{
  "norm": "layernorm",
  "head_dim": 16,
  "bias": "none",
  "qk_norm": true,
  "drop_path": 0.1,
  "init": "lecun_normal",
  "shampoo_beta": 0.95,
  "adamw_lr_other_params": 0.0011,
  "max_grad_norm": 1.0,
  "max_steps": 19600,
  "epochs": 24.7,
  "weight_decay": 0.2
}
Rows from block 3 of a small autoregressive pixel model, named by matrix and row number. Rows with one number belong to one neuron. Each number is 128 + 24 x the weight over its row's rms, rounded and kept within 0 to 255. All counts start at 0.
After each neuron's rows are labels from the 100 images, of 14976, where the neuron reaches its highest value: "responds to" is what is common among them. Only what is clearly more common there than usual is listed. The data: regions of photos with short descriptions (Visual Genome). In brackets: how many of the 100.
# fc1: MLP up (model.blocks.3.mlp.fc1.weight, 768x192), inputs 78-116
# fc2: MLP down (model.blocks.3.mlp.fc2.weight, 192x768, transposed), outputs 78-116

fc1.223 [140 109 111 112 156 118 118 109 118 120 119 155 107 109 110 112 113 154 152  76 108 155 125 113  95 101  94 121 161 109 167 112 163 117 180 153 121 149 105]
fc2.223 [132 143 122 115  80 148 136 125 138 156 149 139 157 153 156 127 160  71 114 179 102 154 141  95 129 154 140 179 142 132  86 133 158 140  65 155 165 106 119]
responds to: text has "sky" (27)

fc1.506 [149 161 127  80 110  96 133  94 155 136 136 120 103  90 152 155 102 146 139 148 117 130 102 102 153 110 162 138 103 127 114 164 120 113 130 130 146 137 125]
fc2.506 [167 138 146 180 132 123  99  96 150 130  88 178 138 137 138 125 109 111 110 125 144 160 110 162  86 110 119 146 152 122 138 116 136 153 170 165 158 137 102]
responds to: text has "man" (28)

fc1.610 [147 124 118 113 142  87 112 132 158  90 124 100 136 159 102 119  96 144  96 103 109 109 100 137 167 140 114 141 152 133 169 135 157 150 123  86 117 121 111]
fc2.610 [154  90 118 146  80 135 121 128 139 112 184 155 170 145 123 111 138 148 113 140 172 125 125 167  98 133 146  95 107 151 145 134 128 131  88 168 173 153 124]
responds to: text has "man" (28)

fc1.742 [147 146 146 147 143 146  68 118  98 134 137 133 109 146 138 114 129 127 121 129  84 103 101 120 128 121 132 120 114 150 167 147 142 122 104 107 111 145 155]
fc2.742 [156 107 101  72 161 106 144 143 150 105 156 154  87 115 116 143 132 117 132 132 155 137 148 140 144 172 149 129 168 136 163  93 130 152  58 118 104 120 102]
responds to: text has "man" (28)

fc1.608 [165 121 154 136 103  99 148 160 127 120 130 123 118 169 150 161 128 149 149  98 119  98 153 121 143  99 137 160  72 129 112 107 114 132 147 160  81 165  93]
fc2.608 [107 161 118 172 162 145  99 103 121  95 138 160 144 110 151 153 161 117 114 111 143 139 147 109 128  70 119 115  96 145 109 158 135 115 163 149 150 150 116]
responds to: text has "man" (28)

fc1.550 [ 78 163 151 167 157 114 108 153 163 119  93 134 144 106  97  92 119  72 129 136 103 134 136 137 137 127 138 156 193 141 129 157 109  91 152  94 115 119 158]
fc2.550 [125 141 110  93 142  83 159 123 145 128 137 118 149 115  88 145 135 117 127 135 126 115 131 102  93 173 113 122 162  89  99  90 123 117 145 134 165 155  87]
responds to: text has "white" (28)

fc1.149 [130 120 142  88 151 104 128 130 171 134 103 109 134  97 132 109 140 101 146 121 156 125 112 122 101 141 119 135 134 154 123 110 126 101 116 135 156 154 137]
fc2.149 [127 100 126  84 134 124 139 140 119 109 124 123  94 121 111 132 117 135 141 157 124 169 130 126 114 116 165  98 120 141 109 138 101 142 150  90  94 106 129]
responds to: text has "man" (25)

fc1.321 [ 92  87  82 102 111 110  81 145 133 106 138 111 104 118 154 130 142 127 136 128 109 108  86 117 149 146 146 107  62  82 138 127 104 131 121 120 142 151 116]
fc2.321 [128 135 139 152 141 134 133 126 126 117 114 166 109 163 127 147 122 111 178  84 118 182 108 119 137 107 137 124 101 163 142 152 136 142 125 150  62 149 169]
responds to: text has "man" (28)

fc1.668 [100 126 107 138 127 127 105 149 158 150 102 169 108 120 149 115 103  92 100 120 148 156 151 185  90 156 125 164 101  87 125 144 125 127 116 128 117 114 120]
fc2.668 [161 164 131 110 129 138 114 149 119 117 105 161 117 127 120 117 135 152 124  99 188 126  86  79 111 168 131  94 113 104 130  91  98 130 139 116 105  77 121]
responds to: text has "green" (30)

fc1.269 [102 119 116  57 112 127 112 151 153 116 163 143 135 127 156 159 139 114 138 148 134 173 128 138 113 121 142 106 170  89 141 123 144 115 136 126  98 119 119]
fc2.269 [129 160 116 140 120 140 131  98 120 159 120 111 152  90 130 134 123 154 158 131 129 123 113 149 138 102 139  94 115 175 179 139 145 112 152 171 127 126 112]
responds to: text has "red" (31)

fc1.644 [176 148 156 110 158 107  83  98 156 122 163 100 118 140 104 127 109 114 103 102 120 120 141 166  90 187  97 151  97 166 131 120 138 118 150 108 106 152 132]
fc2.644 [139  99  84 153 147 151 120 146 101 122 127 168 114 153 150 162 146 153 135 116 111 107 136  95 162 109 144 130 154 117  53 148  98 130 136 131 115 111 146]
responds to: text has "man" (28)

fc1.740 [148  96  94 132 141 143  92 121 152 140 118 105 165  84 144 162 101 106 139 137 126 107 155 133 122 122 128 142 123 111 130 146  95 199 148 118 116 162 170]
fc2.740 [115 163 146  97 104 132  94  92 128 145 108 124 133 109 105 135 134 126 129 145 130 119  93 127 128 127 157 134 112 148 126 136 101 166 144 129 149 129 132]
responds to: text has "sign" (25)

fc1.2 [151 149 166  74 117 128 144  99 151 137 111 147 111 116 124 154  84 116 105 114 144 149 135 127 114  71 113 124 142 138 108 157  99 123 148 111  92 141 109]
fc2.2 [116 159 137 145 127 121 118 108 115  67 137 116 121 144 138  92 193 154 122 152 143 128 100 123  94 134 122 108 113 148  97 123 139 111 112 149  99 134 100]
responds to: text has "man" (28)

fc1.425 [103 118 117 114 108 117 101  97 153 114 156 122 138 131 141 107 145 160 117 111  99 124 134 151 123 134 111 153 150 169 175 107 119 144 123 146 152 109  97]
fc2.425 [128 140 120 138 153 121 110 105 131 141 139 139  83 121 143 157 127 147 121  96  95 117 131 171 112 111 112 125 161 153 127 132 153 141 135 156 135 107 136]
responds to: text has "man" (25)

fc1.265 [143 154 101  74  90 114 113 129 140 132 135 119 119 124 104 158 114 190 112 117 159  90 135 157 164 130 127 124 151 127 105  96 106 156 110 126 151 143 144]
fc2.265 [152 115 162 123 115 161 146 117 110 152  84 137 101 102 139 169 120 147  88 149 139 142 143 128 164 146 140  90 141 150  96 134 172 132 139 135 135 146 118]
responds to: text has "blue" (25)

fc1.336 [146 132 120 112 104 119 108  76 152 157 113 145 193 141 135 119 153 145 121 122 145 160 109  84 111 146  99 160 127  88 116 137 146 142 163 136 105 174 109]
fc2.336 [148 107 164  87 105 138 156  84 117  80 105 134 137 137 168  95 163 135  77 109  98 146  84 109  88 179  81 179 150 153  79 133 121 136 117 115  93 175  94]
responds to: text has "man" (26)

fc1.351 [120 160 120 142 133  80 120 130 154 132 125 102 133 126  86 129  61 135 122 105  95 157 140 153  93 127 130 159  92 117 144 128 142 113  74 113 153 136  93]
fc2.351 [136 134  83 112 116 162 110  88 145 135 137 139  99 127 158 142 145 130 136 137 143 165  81 148 138 103 159 162 143 101 149 126 119 164 144 115 122 138 125]
responds to: text has "man" (31)

fc1.319 [127 139 125 151 103 100 134 104 141 104 137 116 121 207 124 121 126 130  88 102  88 113  77  79 112  80 102 138 137 125 168 141 129 158 137 142 149 143 121]
fc2.319 [112 127 137 122 115 101 137 107 134 120 149 158 113 140 174 160  94  98 137 121 145 157 164 163 171 104 133 150 112 148 115 156  79  83 115 105 146 106 148]
responds to: text has "man" (27)

fc1.163 [138 136 156 105 135 121 131 123 108  85 145 138  91 107  99 150 110 149 121 112 102 119 144  98 109 112 136 136 147 136 148 119  49 127 117 161 145 157  98]
fc2.163 [117 124 130 100 109 125 102 125 122 110 124 111 133 173 138 102 128 124 146 141 152 126  79  95 110 131 113 111  84 132  84 125 141 104 147 126 117 131 139]
responds to: text has "man" (30)

fc1.177 [ 90 138 172 124 129 121 128 135  62 136 134 101 139 120 110 147 181 103 161 128 129 124 110 157 128 146 166 103 100 115 126 179 137 135 127  83  92 158 120]
fc2.177 [162 131 146 166 124 126 102 168 130 110 120 134 132 151 134  81 106 131 153 115 126 161 170 116 123 121 156 147 109 115 125 171 136 113 105 141 133 151 142]
responds to: text has "sign" (25)

fc1.252 [171 117 134 136 107 103 136  70 126 129 103 103 129 120 156 144 131 114 121 144 121 145 147  95 136 119 140 135  96 141 190 144 130 117 162 140 124 125 103]
fc2.252 [ 84 134 104 122 176 140 114 131 145 124 138 165 105 161 165 136 145 110 137 135 116 147 126 133  74 140 124 117  84 104 168 123 123  82 113  99  75 141 144]
responds to: text has "sign" (25)

fc1.618 [114 124 144 103  71 105 130  96 137  93 137  91  77 101 142 103  69 142  97  58 140 135 164 130 129 114 158 152 143 146 176 140 174 142 137 114 122 131 112]
fc2.618 [136 109 121 149 137  88 140 144 120 110 118 168 128 102 136 114 101 139 141 139 137  83  73  90 187 145 126 125 139  83 123  89 117 122 147 112 119 146 164]
responds to: text has "sky" (43)

fc1.629 [ 99 148 143  89 140 118 110 139 180 138 104 140  84 103 105 116 110 114 119 150 140 139 133 127 107 144 155 123 110  83 129 176  95  76 132 173  98 121 101]
fc2.629 [123 115 123 143 117 101 126 173 106 130 102 107 126 158 124 118 165 127 102 127 142 145 101 130 100 176 131 190 127 157 137 143 115 139 120 131 136 109 125]
responds to: text has "red" (28)