Weights of a small autoregressive pixel model.
Model: 16-pixel images, arch transformer_decoder, width 192, layers 8, norm layernorm, activation star_relu.
Data: trained on regions of photos with short descriptions (Visual Genome), 101725 training examples, 24.7 epochs.
Rows from block 3 of a small autoregressive pixel model, named by matrix and row number. Rows with one number belong to one neuron. Each number is 128 + 32 x the weight over its row's rms, rounded and kept within 0 to 255. All counts start at 0.
After each neuron's rows are labels from the 100 images, of 14976, where the neuron reaches its highest value: "responds to" is what is common among them. Only what is clearly more common there than usual is listed. The data: regions of photos with short descriptions (Visual Genome).
# fc1: MLP up (model.blocks.3.mlp.fc1.weight, 768x192), inputs 117-155
# fc2: MLP down (model.blocks.3.mlp.fc2.weight, 192x768, transposed), outputs 117-155

fc1.351 [136 190 156 123 123 154 199  91 136 116 161 123 112 191 121 118 166 160 168 136 165  66 132 147 108 163 122 133 132 135 118 126 113 141 130 127 155 101 148]
fc2.351 [127  83 146 137 139 113 138 131 170 161 120 135 135 115 182 178 155 152 138 160 128 108 161 162 114 117  99  50 149 158 135 117  83 164 129  75 102 137 117]
responds to: text has "man"

fc1.618 [182 157  99 118  91 141 159 139 136 138 102 133 174 155 136 161 160 104  77 128 175 173 110 132 101 101  98 144 104 120 154  93 138  75 140 128 102 125 123]
fc2.618 [ 97 189 161 165 121 150 102  84 128 141 178 151 133 153 116 108 114 127  89 129 121 113  93 133 136  93  53 121  83  89 102 124 137 108 127 115 108 122 113]
responds to: text has "sky"

fc1.252 [ 90 127 118 142 143 151 156 141 145 119 172 141  95 151 179 131 142  83  87 175 125 116 137 146 136 207  69 130 104 129 105  76 211 208 119 100 121 157  97]
fc2.252 [163 130 104  97  86 123 116 103 137 107 116 165 170 152 129 121 191 133 117 111 145 183 124 106 148 133 134 106 153 112  94 150 192  97 114 140 106 137 171]
responds to: text has "sign"

fc1.321 [126 114 153 141 136 123 124 135 121 120  91 131 171 136 171 113 105 159 120 153 208 148 155 140 147 124 155  83 125 181 205  90  92  97 155 120 177 125 120]
fc2.321 [ 96 146 149  97 135 119 158  94  68 131 228 118 122 141 149 177 141 156 127 140  59 110  84 110 146 140 181  89 126 129 100 133 110 143 122 141 110 137 211]
responds to: text has "man"

fc1.740 [172 109 154  80 172 127 199 115 179  99 148 108  89  97 140 139 141 170 124 155 129  88 148 146 131 148  93  98 156  86 110 123  78  79 151  71 184 112  95]
fc2.740 [187 120 190 146 112 141 100 182 116 165  89 104  97 101 124 154 137 105  87  95 137 134 137 111 152 112  62 123 159 204 146 172 169 111 147  86 138 105 196]
responds to: text has "sign"

fc1.265 [147 154  99 145 135 138 170 123 118 188 149 155 126 100 143  69 163 122  93 170 175 140  96 152 130  89 144 108 109 154 125 182 141 125 147 115 152 124 166]
fc2.265 [153 107 140 182 168 166  83 136 135 126  94  96  97 151 153 125  88 117 115 127 132 123 106  63 118 161 159 143  99  79 102 106 183 133 118  91 133 140  60]
responds to: text has "blue"

fc1.629 [170 162 139 115 146 138 138 113 121  57 120 189 150 123 136 124  88   3  57 169 112 138 129 104  74  84 152 125 110 115 169 135 135 107 133 101 131  86 117]
fc2.629 [132  88 137 173 107 178 211 133  77 120 166  74 160 172 108 123 103 137 126 132 146 158 154 186 194 147 123 173 186 179 127  75 127 125 116 124 114 112 137]
responds to: text has "red"

fc1.506 [124 164 141 140 139 130 116 130 118 127 132 177 150 112 152 137 129 119 116 139 174 186 150 173  93  81  71  23 147 143 141 127 111 112 167 131 155 135 137]
fc2.506 [179 147 165 127 135 141 132 139 163 115 144  96 130 178  46  80 127  73 148 163 142  54 170 138 120 107 126 149 106 132  82 134  96 159  87  98 132 157 141]
responds to: text has "man"

fc1.608 [123  86 162 123 168 117  92  99  99 187 130 181 160 155 119 142 136 121 107  88 168 148 179 156 151  92  61 129 148 109 152  56 124 126 120 126 105  94 175]
fc2.608 [102 180 137 190 169 127 104 109  81 172 128 157 131 147 115 123 181 130 152 128  53 135 100 164 162 150 151 116  93  90 114  68 117 112 102 103 105 134 125]
responds to: text has "man"

fc1.319 [147 158 143 138 139 101  99 135 185 144 161  98 150 122 152 130 168 128 164 140 185 111 107 182 145 167 115 134 150 137 167 159 164 111  66 103 134 179 164]
fc2.319 [138 183  84 114 111  92 133 198 152  97 121  74 133 160  92 159 115 126 132 110 136 173 104 107 119 145 118 131 152 157 128  78 136 154 103 156 106  79 119]
responds to: text has "man"

fc1.742 [ 68 122 137 151 149 108 145 119 173 115 188 146 146 123 155 152  81 133 124  93 128  80 145 110 118 101 137 156 107 194 174 182 111 126 139 182 156  91  98]
fc2.742 [181 125 188 150 131 153 172  94 106 102 131 146 138  21 156 141 112 120 150  91 133 165 106 113 122 137 157 141 150 170 135 180 118  44 141 146 130 124 147]
responds to: text has "man"

fc1.46 [189 121 129 130 122 133 130 144 100 152 174  91  96 164 113 164  54 145 179  99 115 170 179 122 160 110 109 186 183  87 133 105  95 159 140 131 194 140 110]
fc2.46 [185 103 105 121 124 159 121  69 188 157 185  93  95  94 115 144 145 126 108 122 161 181 132  75 212 123 124 171 122  86 145 143 119  95  62 187  86 128 164]
responds to: text has "man"

fc1.177 [171 131 155  81 139 112 134 154 142 123  83 172 136 142 110  96 163 107 117 118 122 179 162 169 152 136 119 128 149 161 121  95 158 150 127 110 100  77 144]
fc2.177 [ 95  85  57  90 130 142 120 103 110  97 187 140 139 152 139  63 151 120 155 168 135 132 148 155 171 152 110 138 169 115 111  68 135 143 149 119 136 125 161]
responds to: text has "sign"

fc1.269 [164  73 115  53 125 112 156 147  83 176 140  87 100 100 154 120 113 116 127  90 143 117 155 115 141 118  71 132 135 175 187 129 119 144  86  63 111 126 124]
fc2.269 [106 145 166 176 145 116 163  76 103 123 107 111 159 174  87 197 101  91 130  88  75 116 146 118 120 148 187 125 135  97 134 179 165 146 132 133 156 175 175]
responds to: text has "red"

fc1.550 [156 143  54 165  98 140  83 171  85 185 109 110 155 189  70 127 101 120 107 156 116 125 105 138 156 110 128 154 143  42 144  91  90 125 111 165 116  76 145]
fc2.550 [118 149 142 111 111 170 147 129 185 111 101 156 102 131 137 121 131 144 136  90 116 110 182 125 140 163  98 117 139 117  82 108 154  61 128 173  93 137 144]
responds to: text has "white"

fc1.668 [102  98 150 103  98  72 125 178 173 154 125 131 147 116 144 111 156  88 166 175 193 145 186 106 142 165  80 146 123 113 101 113 186 125 151 128  78 103 153]
fc2.668 [122 114 147 167 113 131 113 164 123 145 153 123 129 135 170 139 117 127 156 157 127 153 134 137 151 150 125 132 129 128 167 189 216 169 120 126 134 141 103]
responds to: text has "green"

fc1.163 [ 84 152 178 133 151 120 113 141 154 112 124 135 147 138  80 142 105 103 104  77 155 117 131 181 105 125 104 149  97 135  87 144 129 132 114 133 206 114 154]
fc2.163 [ 77  86  84 170 139 137 170  62 102 134  77 107 132 130 186 150 116 216 113 173 129 159 143 122 173 159 158 126 136 169 197 141  96 164  93 101  93  91  64]
responds to: text has "man"

fc1.223 [132 117  81  70 175  80 137 117 173 125 130 142 101 108 137 104 172 192 124 139 114 108 153 153 131 130  89 167 216 190 106 133 166 102 133 145  64  97  72]
fc2.223 [117 148  54 140 191 117 190 167 122  66 142 131 109 108 101 161 111 135  94 152 150 121 149  80 119  85 110 128 127 120 150 106 120 175  88  65 131 127 150]
responds to: text has "sky"