config = dict(
    model='autoregressive pixel model',
    head_dim=16,
    layer_scale_init=0.1,
    learning_rate=0.0039,
    adamw_lr_other_params=0.0011,
)
Rows from block 4 of a small autoregressive pixel model, named by matrix and row number. Rows with one number belong to one neuron. Each number is 200 + 40 x the weight over its row's rms, rounded and kept within 0 to 999. All counts start at 0.
After each neuron's rows are labels from the 100 images, of 14976, where the neuron reaches its highest value: "strongest on" is what is common among them. Only what is clearly more common there than usual is listed. The data: regions of photos with short descriptions (Visual Genome). In brackets: how many of the 100.
# fc1: MLP up (model.blocks.4.mlp.fc1.weight, 768x192), inputs 128-191
# fc2: MLP down (model.blocks.4.mlp.fc2.weight, 192x768, transposed), outputs 128-191

fc1.399,163,236,230,205,265,199,250,257,234,222,144,199,228,183,239,158,220,201,244,211,198,154,193,207,178,198,296,227,201,224,192,208,191,141,285,115,151,199,174,209,185,207,235,191,201,209,245,225,235,155,153,212,197,147,174,202,275,220,246,183,251,201,242,234
fc2.399,117,255,207,246,224,210,179,149,223,180,209,183,197,185,113,234,244,143,181,214,268,257,160,269,194,266,169,265,173,243,157,110,181,225,187,233,231,208,234,251,140,198,214,210,181,230,155,250,256,302,153,138,228,202,202,266,164,227,185,221,155,162,207,189
strongest on: text has "red" (25)

fc1.363,156,183,212,211,144,191,193,182,257,252,273,252,240,197,154,157,61,220,239,197,180,230,226,215,199,231,187,158,229,145,238,166,240,222,208,163,184,194,231,258,144,214,192,236,184,195,195,140,198,214,145,282,188,241,151,231,165,197,85,229,194,149,235,96
fc2.363,222,207,162,154,143,222,225,184,264,213,191,198,126,200,193,250,181,176,197,220,240,284,190,294,136,198,140,179,229,198,178,199,245,239,210,168,184,224,188,299,75,236,207,174,220,262,220,243,221,214,215,198,224,165,240,171,178,187,202,180,194,224,173,192
strongest on: text has "sky" (27)

fc1.568,137,199,241,214,243,239,196,166,98,211,231,245,216,232,177,175,131,213,214,215,179,190,203,227,251,257,225,192,168,240,200,230,189,221,189,205,191,209,222,213,188,254,243,201,272,201,177,239,170,215,233,246,176,277,134,199,199,203,260,284,261,231,193,277
fc2.568,196,247,212,251,175,195,142,198,228,185,195,189,227,216,241,191,203,138,191,204,248,204,177,205,152,201,127,150,244,146,198,188,139,255,289,162,289,171,294,139,216,173,143,229,146,179,209,230,146,215,200,191,296,223,230,189,173,239,190,163,149,171,222,130
strongest on: text has "sign" (29)

fc1.676,259,201,171,212,285,161,221,228,185,221,244,181,226,201,182,148,189,206,202,278,104,247,182,252,259,158,158,249,226,183,177,177,128,166,256,164,234,221,194,178,240,143,141,229,146,129,210,253,243,177,189,235,248,173,231,224,167,173,223,282,215,286,193,241
fc2.676,242,222,210,248,240,157,123,210,198,128,212,224,239,239,217,126,253,227,163,184,154,161,243,224,188,182,273,214,266,188,107,281,137,217,186,204,185,157,239,196,284,216,247,186,226,234,239,211,104,141,216,215,216,175,173,205,179,249,217,206,223,201,181,191
strongest on: text has "man" (34)

fc1.270,261,246,147,295,210,198,250,204,209,222,220,144,144,205,258,210,264,184,310,207,238,191,176,220,189,186,151,175,144,146,177,191,220,182,258,178,179,242,216,216,228,258,150,213,198,216,202,150,166,176,226,236,188,228,181,132,236,186,188,223,223,225,182,315
fc2.270,189,197,178,220,255,226,207,292,197,234,203,178,227,259,220,239,222,180,175,153,215,227,217,213,212,211,269,272,135,213,271,183,197,242,211,264,145,216,225,248,54,276,178,166,222,162,238,217,226,164,261,171,169,125,165,237,174,190,254,291,211,204,183,242
strongest on: text has "red" (27)

fc1.415,205,221,220,247,193,143,207,217,280,193,209,195,161,172,140,290,193,156,240,234,175,171,259,221,181,205,184,234,153,285,152,269,174,230,214,212,180,229,171,195,80,262,171,196,262,122,177,116,177,233,182,163,189,229,317,152,172,191,167,195,189,216,199,258
fc2.415,172,140,187,228,190,251,142,140,222,227,153,151,132,171,134,186,200,179,222,238,163,187,145,210,246,151,242,136,206,189,181,222,266,274,205,194,142,228,180,193,185,208,198,257,151,118,242,166,197,211,268,201,251,124,184,185,158,164,240,166,228,169,230,157
strongest on: text has "man" (31)

fc1.409,206,184,214,262,244,225,163,214,279,240,224,211,184,230,257,193,186,202,215,141,238,187,170,218,188,134,117,229,177,209,211,152,186,144,181,216,175,234,205,165,208,123,189,226,217,152,171,227,151,185,281,134,181,205,225,139,187,206,214,183,182,141,247,197
fc2.409,216,266,219,168,150,182,210,222,200,190,130,235,215,148,203,183,294,208,221,198,184,180,213,186,202,164,183,174,195,175,176,207,214,184,188,262,235,213,222,203,86,203,243,156,249,248,164,154,186,273,197,224,205,232,190,141,127,113,197,255,200,213,208,235
strongest on: text has "white" (28)

fc1.669,306,86,234,207,215,196,245,252,204,201,187,226,228,134,142,178,199,214,218,202,141,161,191,229,193,188,205,237,198,168,263,155,169,254,210,117,221,291,176,216,171,172,173,138,184,196,187,129,227,186,258,217,238,197,145,303,209,155,162,148,249,283,140,190
fc2.669,203,183,246,199,212,253,160,229,276,163,164,213,236,205,144,174,179,241,190,206,140,213,243,218,176,119,205,139,158,150,202,190,235,265,179,237,222,154,233,171,203,256,193,142,168,243,209,281,168,228,195,168,232,269,228,175,198,186,198,176,220,258,180,188
strongest on: text has "man" (26)

fc1.8,212,209,216,225,179,251,167,74,184,151,165,215,259,164,123,233,153,133,298,218,256,203,173,202,130,189,175,214,182,257,226,301,163,210,158,132,216,242,196,208,190,222,146,216,142,185,156,221,211,294,125,182,150,258,171,188,170,194,253,212,273,193,248,215
fc2.8,206,155,192,181,133,159,196,206,251,144,208,189,194,163,196,202,250,193,249,138,246,181,173,252,209,242,232,162,201,156,190,241,165,200,256,247,152,194,250,212,201,151,191,197,170,236,226,261,179,178,227,231,193,148,207,194,221,196,215,261,248,150,169,203
strongest on: text has "sign" (30); text has "red" (28)

fc1.317,191,220,133,232,140,221,131,262,215,245,263,117,214,268,259,216,181,262,245,291,128,257,262,231,241,218,93,219,174,152,121,103,211,249,212,252,206,199,166,199,187,211,172,206,218,143,213,217,163,142,188,220,257,173,221,144,216,199,156,199,210,202,238,190
fc2.317,234,179,195,254,213,211,187,232,207,231,183,258,167,225,198,182,210,255,154,178,199,216,188,267,219,235,197,208,182,184,229,158,187,128,168,220,217,195,175,119,146,225,169,202,199,227,173,157,231,263,178,218,222,172,227,242,160,198,182,171,238,173,177,247
strongest on: text has "man" (26)

fc1.380,238,167,234,136,169,157,201,170,150,139,253,183,208,134,215,176,201,194,204,165,108,181,198,190,188,221,202,201,150,226,232,232,127,166,200,239,220,119,238,185,162,225,193,205,172,178,254,200,250,241,203,196,183,165,140,227,174,210,193,273,149,173,141,175
fc2.380,143,235,136,206,148,235,160,188,171,233,139,231,185,245,173,198,236,228,109,196,221,241,208,179,200,203,228,197,180,214,221,293,198,163,236,201,260,212,237,226,220,218,202,188,232,231,183,140,156,211,260,179,192,265,174,177,135,190,247,279,156,211,174,288
strongest on: text has "man" (25)

fc1.231,209,199,205,218,148,170,140,317,202,171,268,189,178,171,227,235,170,173,213,281,175,108,163,268,205,198,219,260,262,188,241,215,145,187,210,240,171,183,175,171,195,185,199,170,276,111,225,182,162,208,184,116,148,237,208,194,256,217,166,205,172,224,203,160
fc2.231,164,199,117,188,223,183,171,230,178,234,233,158,238,208,273,287,205,245,178,260,261,248,220,189,204,187,123,257,193,253,181,274,170,196,216,216,198,267,240,202,130,252,238,188,235,166,214,119,205,124,143,267,188,129,180,152,242,196,183,185,207,212,141,143
strongest on: text has "man" (28)

fc1.744,184,219,255,247,163,240,214,162,195,265,190,160,189,272,301,212,134,207,174,251,112,229,224,206,209,196,192,151,241,152,169,210,253,192,228,259,183,121,193,172,241,174,271,210,188,219,200,206,161,204,169,190,199,241,206,199,214,218,211,171,166,196,224,227
fc2.744,234,190,135,176,195,195,206,139,204,244,203,205,191,228,180,239,166,244,211,131,198,207,215,182,177,239,225,179,180,214,221,177,231,170,160,230,216,197,153,212,224,186,169,135,185,244,259,230,192,207,214,182,207,238,230,167,191,241,225,252,217,231,280,192
strongest on: text has "sign" (33)

fc1.740,223,121,229,233,200,226,147,249,119,205,152,250,249,207,184,189,190,186,217,177,170,179,244,175,162,154,187,223,171,230,148,227,162,197,290,144,149,203,247,285,252,198,203,155,293,147,336,167,184,158,182,210,189,139,197,213,199,141,176,200,145,249,196,172
fc2.740,194,196,154,211,248,179,133,217,216,104,213,152,156,206,158,214,192,204,254,224,228,201,232,242,177,199,244,237,176,228,158,237,195,128,215,221,171,153,114,111,96,234,179,204,205,226,89,177,201,208,226,191,139,181,202,177,173,195,269,196,217,135,211,194
strongest on: text has "man" (27)

fc1.436,209,122,178,145,210,241,305,196,182,182,182,183,207,168,154,189,203,243,154,180,233,164,244,188,174,235,173,226,102,154,120,154,240,236,188,181,282,204,194,269,248,157,177,204,219,162,231,205,194,197,150,166,199,176,202,196,226,226,131,245,171,183,244,300
fc2.436,216,230,224,203,211,163,139,220,217,221,168,178,194,193,172,190,175,180,212,219,193,178,135,159,95,168,131,159,250,144,201,159,254,237,141,235,205,200,284,173,275,302,218,219,243,181,182,156,252,229,160,265,254,143,185,94,185,248,234,176,149,244,178,281
strongest on: text has "blue" (33)

fc1.433,263,210,239,268,211,185,191,241,162,286,219,150,219,193,245,184,208,170,181,201,164,218,172,179,185,194,149,171,190,209,251,197,192,184,209,307,249,179,271,247,184,186,206,179,249,168,187,200,186,166,212,284,160,159,228,148,165,219,194,224,271,188,173,226
fc2.433,170,184,128,212,213,190,168,228,113,208,158,162,234,245,192,216,188,190,208,168,213,192,166,162,141,200,232,143,249,170,238,191,160,204,240,200,294,270,147,197,198,179,100,171,195,226,175,247,194,118,151,227,173,212,261,152,215,205,163,228,233,249,247,208
strongest on: text has "sign" (25)