Rows from block 5 of a small autoregressive pixel model, named by matrix and row number. Rows with one number belong to one neuron. Each number is 500 + 40 x the weight over its row's rms, rounded and kept within 0 to 999. All counts start at 0. Numbers have three digits each.
After each neuron's rows are labels from the 100 images, of 14976, where the neuron reaches its highest value: "strongest on" is what is common among them. Only what is clearly more common there than usual is listed. The data: regions of photos with short descriptions (Visual Genome).
# fc1: MLP up (model.blocks.5.mlp.fc1.weight, 768x192), inputs 64-127
# fc2: MLP down (model.blocks.5.mlp.fc2.weight, 192x768, transposed), outputs 64-127

fc1.601:566568552509520520522549484597548456556462479464494565496441505486512518532430439451497442455392478503498527518460457444535476453528513578550538465516506557419536535426549475496522519545436529
fc2.601:555469486494473449549546431593483491444526542508483450517501536489450489463448495472516453449506479452522476525471420541543472508566461507579559521545535470463492599498483494505519513514381521
strongest on: text has "yellow"

fc1.715:480534532479474526489465485492588492546510524429494552477487415546547472465444552434460554518464425496503523463569505513472536544523498515569471555483434569534556555545521431551530501455493521
fc2.715:517518503540478527465478504591501525476580469570446517423463521568476515495466522495511516486492527464519501533496534553479529532540472517538486496460499513444548539503509534531523563508587517
strongest on: text has "man"

fc1.175:481509494507452523507460565477579442495486515537504430529514491487552509536521555561528521525532510479483553448486425484499483534511441506539476487467506517507528479445528466448526454477549486
fc2.175:496510446481520492552543493476470547478550463414464515498490461425492466525549496479450504492491416445396454504481565520471510536519538457489577501464510521537446483424546527549509518532536449
strongest on: text has "man"

fc1.766:495478521520526554481532596556493486611458514477480460579489531476464503445478458525547567479447508563487524516514464506475548479505478489444536479562447484497483513522518530478428576451459530
fc2.766:438495529491479491510504495493475510486493494507529591561500493580465458555471511527486529505516478525564454501462520501485547483495612501491493445542469517535478487560587496510555484518551458
strongest on: text has "red"

fc1.473:536473535511496453479436513499425473526460503598516556542499504476573504572442400494537518492544478482542441541425513492483478529421517531496473529500468513449518570507513487474452524423498494
fc2.473:455511486510491491516479436549450508470569512576509553407511522547498537505539444464499565527556511488539521453520471504486512506550512436487558513471454520539440476453529490492499497530461491
strongest on: text has "red"

fc1.563:492472525514479394524451508497422522467432543531515498555493489486524474535451481461494590475392420555464486553552512509490528434443510518523512490444474477517501475545414551485546483434513532
fc2.563:485542537536516547467499544464513522457460490593458444524510498546511539526531565544478485430467506501511501400556488501558483485555517526534510525454546561526522556517457385514455560527514593
strongest on: text has "sign"; text has "red"

fc1.584:541501473533461475494468495465454518507560545443528460466559411560524451453477514451524440578494520455503543448487473496531508514479516529490440490477455505478467571503511522536561562491479524
fc2.584:533466506476563512487551486562495493499483429455509511466522533475551436495354551534497470458516569546523533508527542480540441463485502511513473458473551546464490481482397517517487576487470507
strongest on: text has "man"

fc1.316:527524447505461452495506543501547477441440475495452453535458490444526532541513472520468538430482392500520552493433533509475512511511472445532455497483521559542474448537560570487514526485515497
fc2.316:495538494515509505500531531537504515549533481405398503577510502570474528485396461451528509547466448493441502405529464483478460557436485546522502491522483427487530560507506530465534574547464485
strongest on: text has "man"

fc1.193:551516478438522513545534458477577529467527505425505436558459494500494516481496496481498475546494537430537464449497512499468519449545512504545482491472472487502444516484484502471558495472509414
fc2.193:534519501565557498514510442506451443500503509472480412476491517516519483504519468538525521451560492495436566489494497571491491491522417482492434554445506524558512501524430471427506494550527552
strongest on: text has "black"

fc1.593:506427517493453519586442551516538431546623476442516522527496445489471492525476526517454568505455463517462528540504496527464496472515514502482419512536489462530531480550482475505504495538418532
fc2.593:492500516512493472494446470432540514576480501530470517436560553513494552551559521469481495562493482506482485507504486455483531530446479501427538511522584485499576418464478504412450436442433522
strongest on: text has "sign"

fc1.569:524583448585485395448527456496525530492510566482400470529523477481492539518471497507462448440476504506460492524544459555456530496466568538474579549528506468457474446583484439537549481570482524
fc2.569:517488459507519496518517494496446580486455517544472617486467543476508412542499488547498585530431477560459494537512454437510479464481499491458520550516544529556506462509530462499544464495490457
strongest on: text has "white"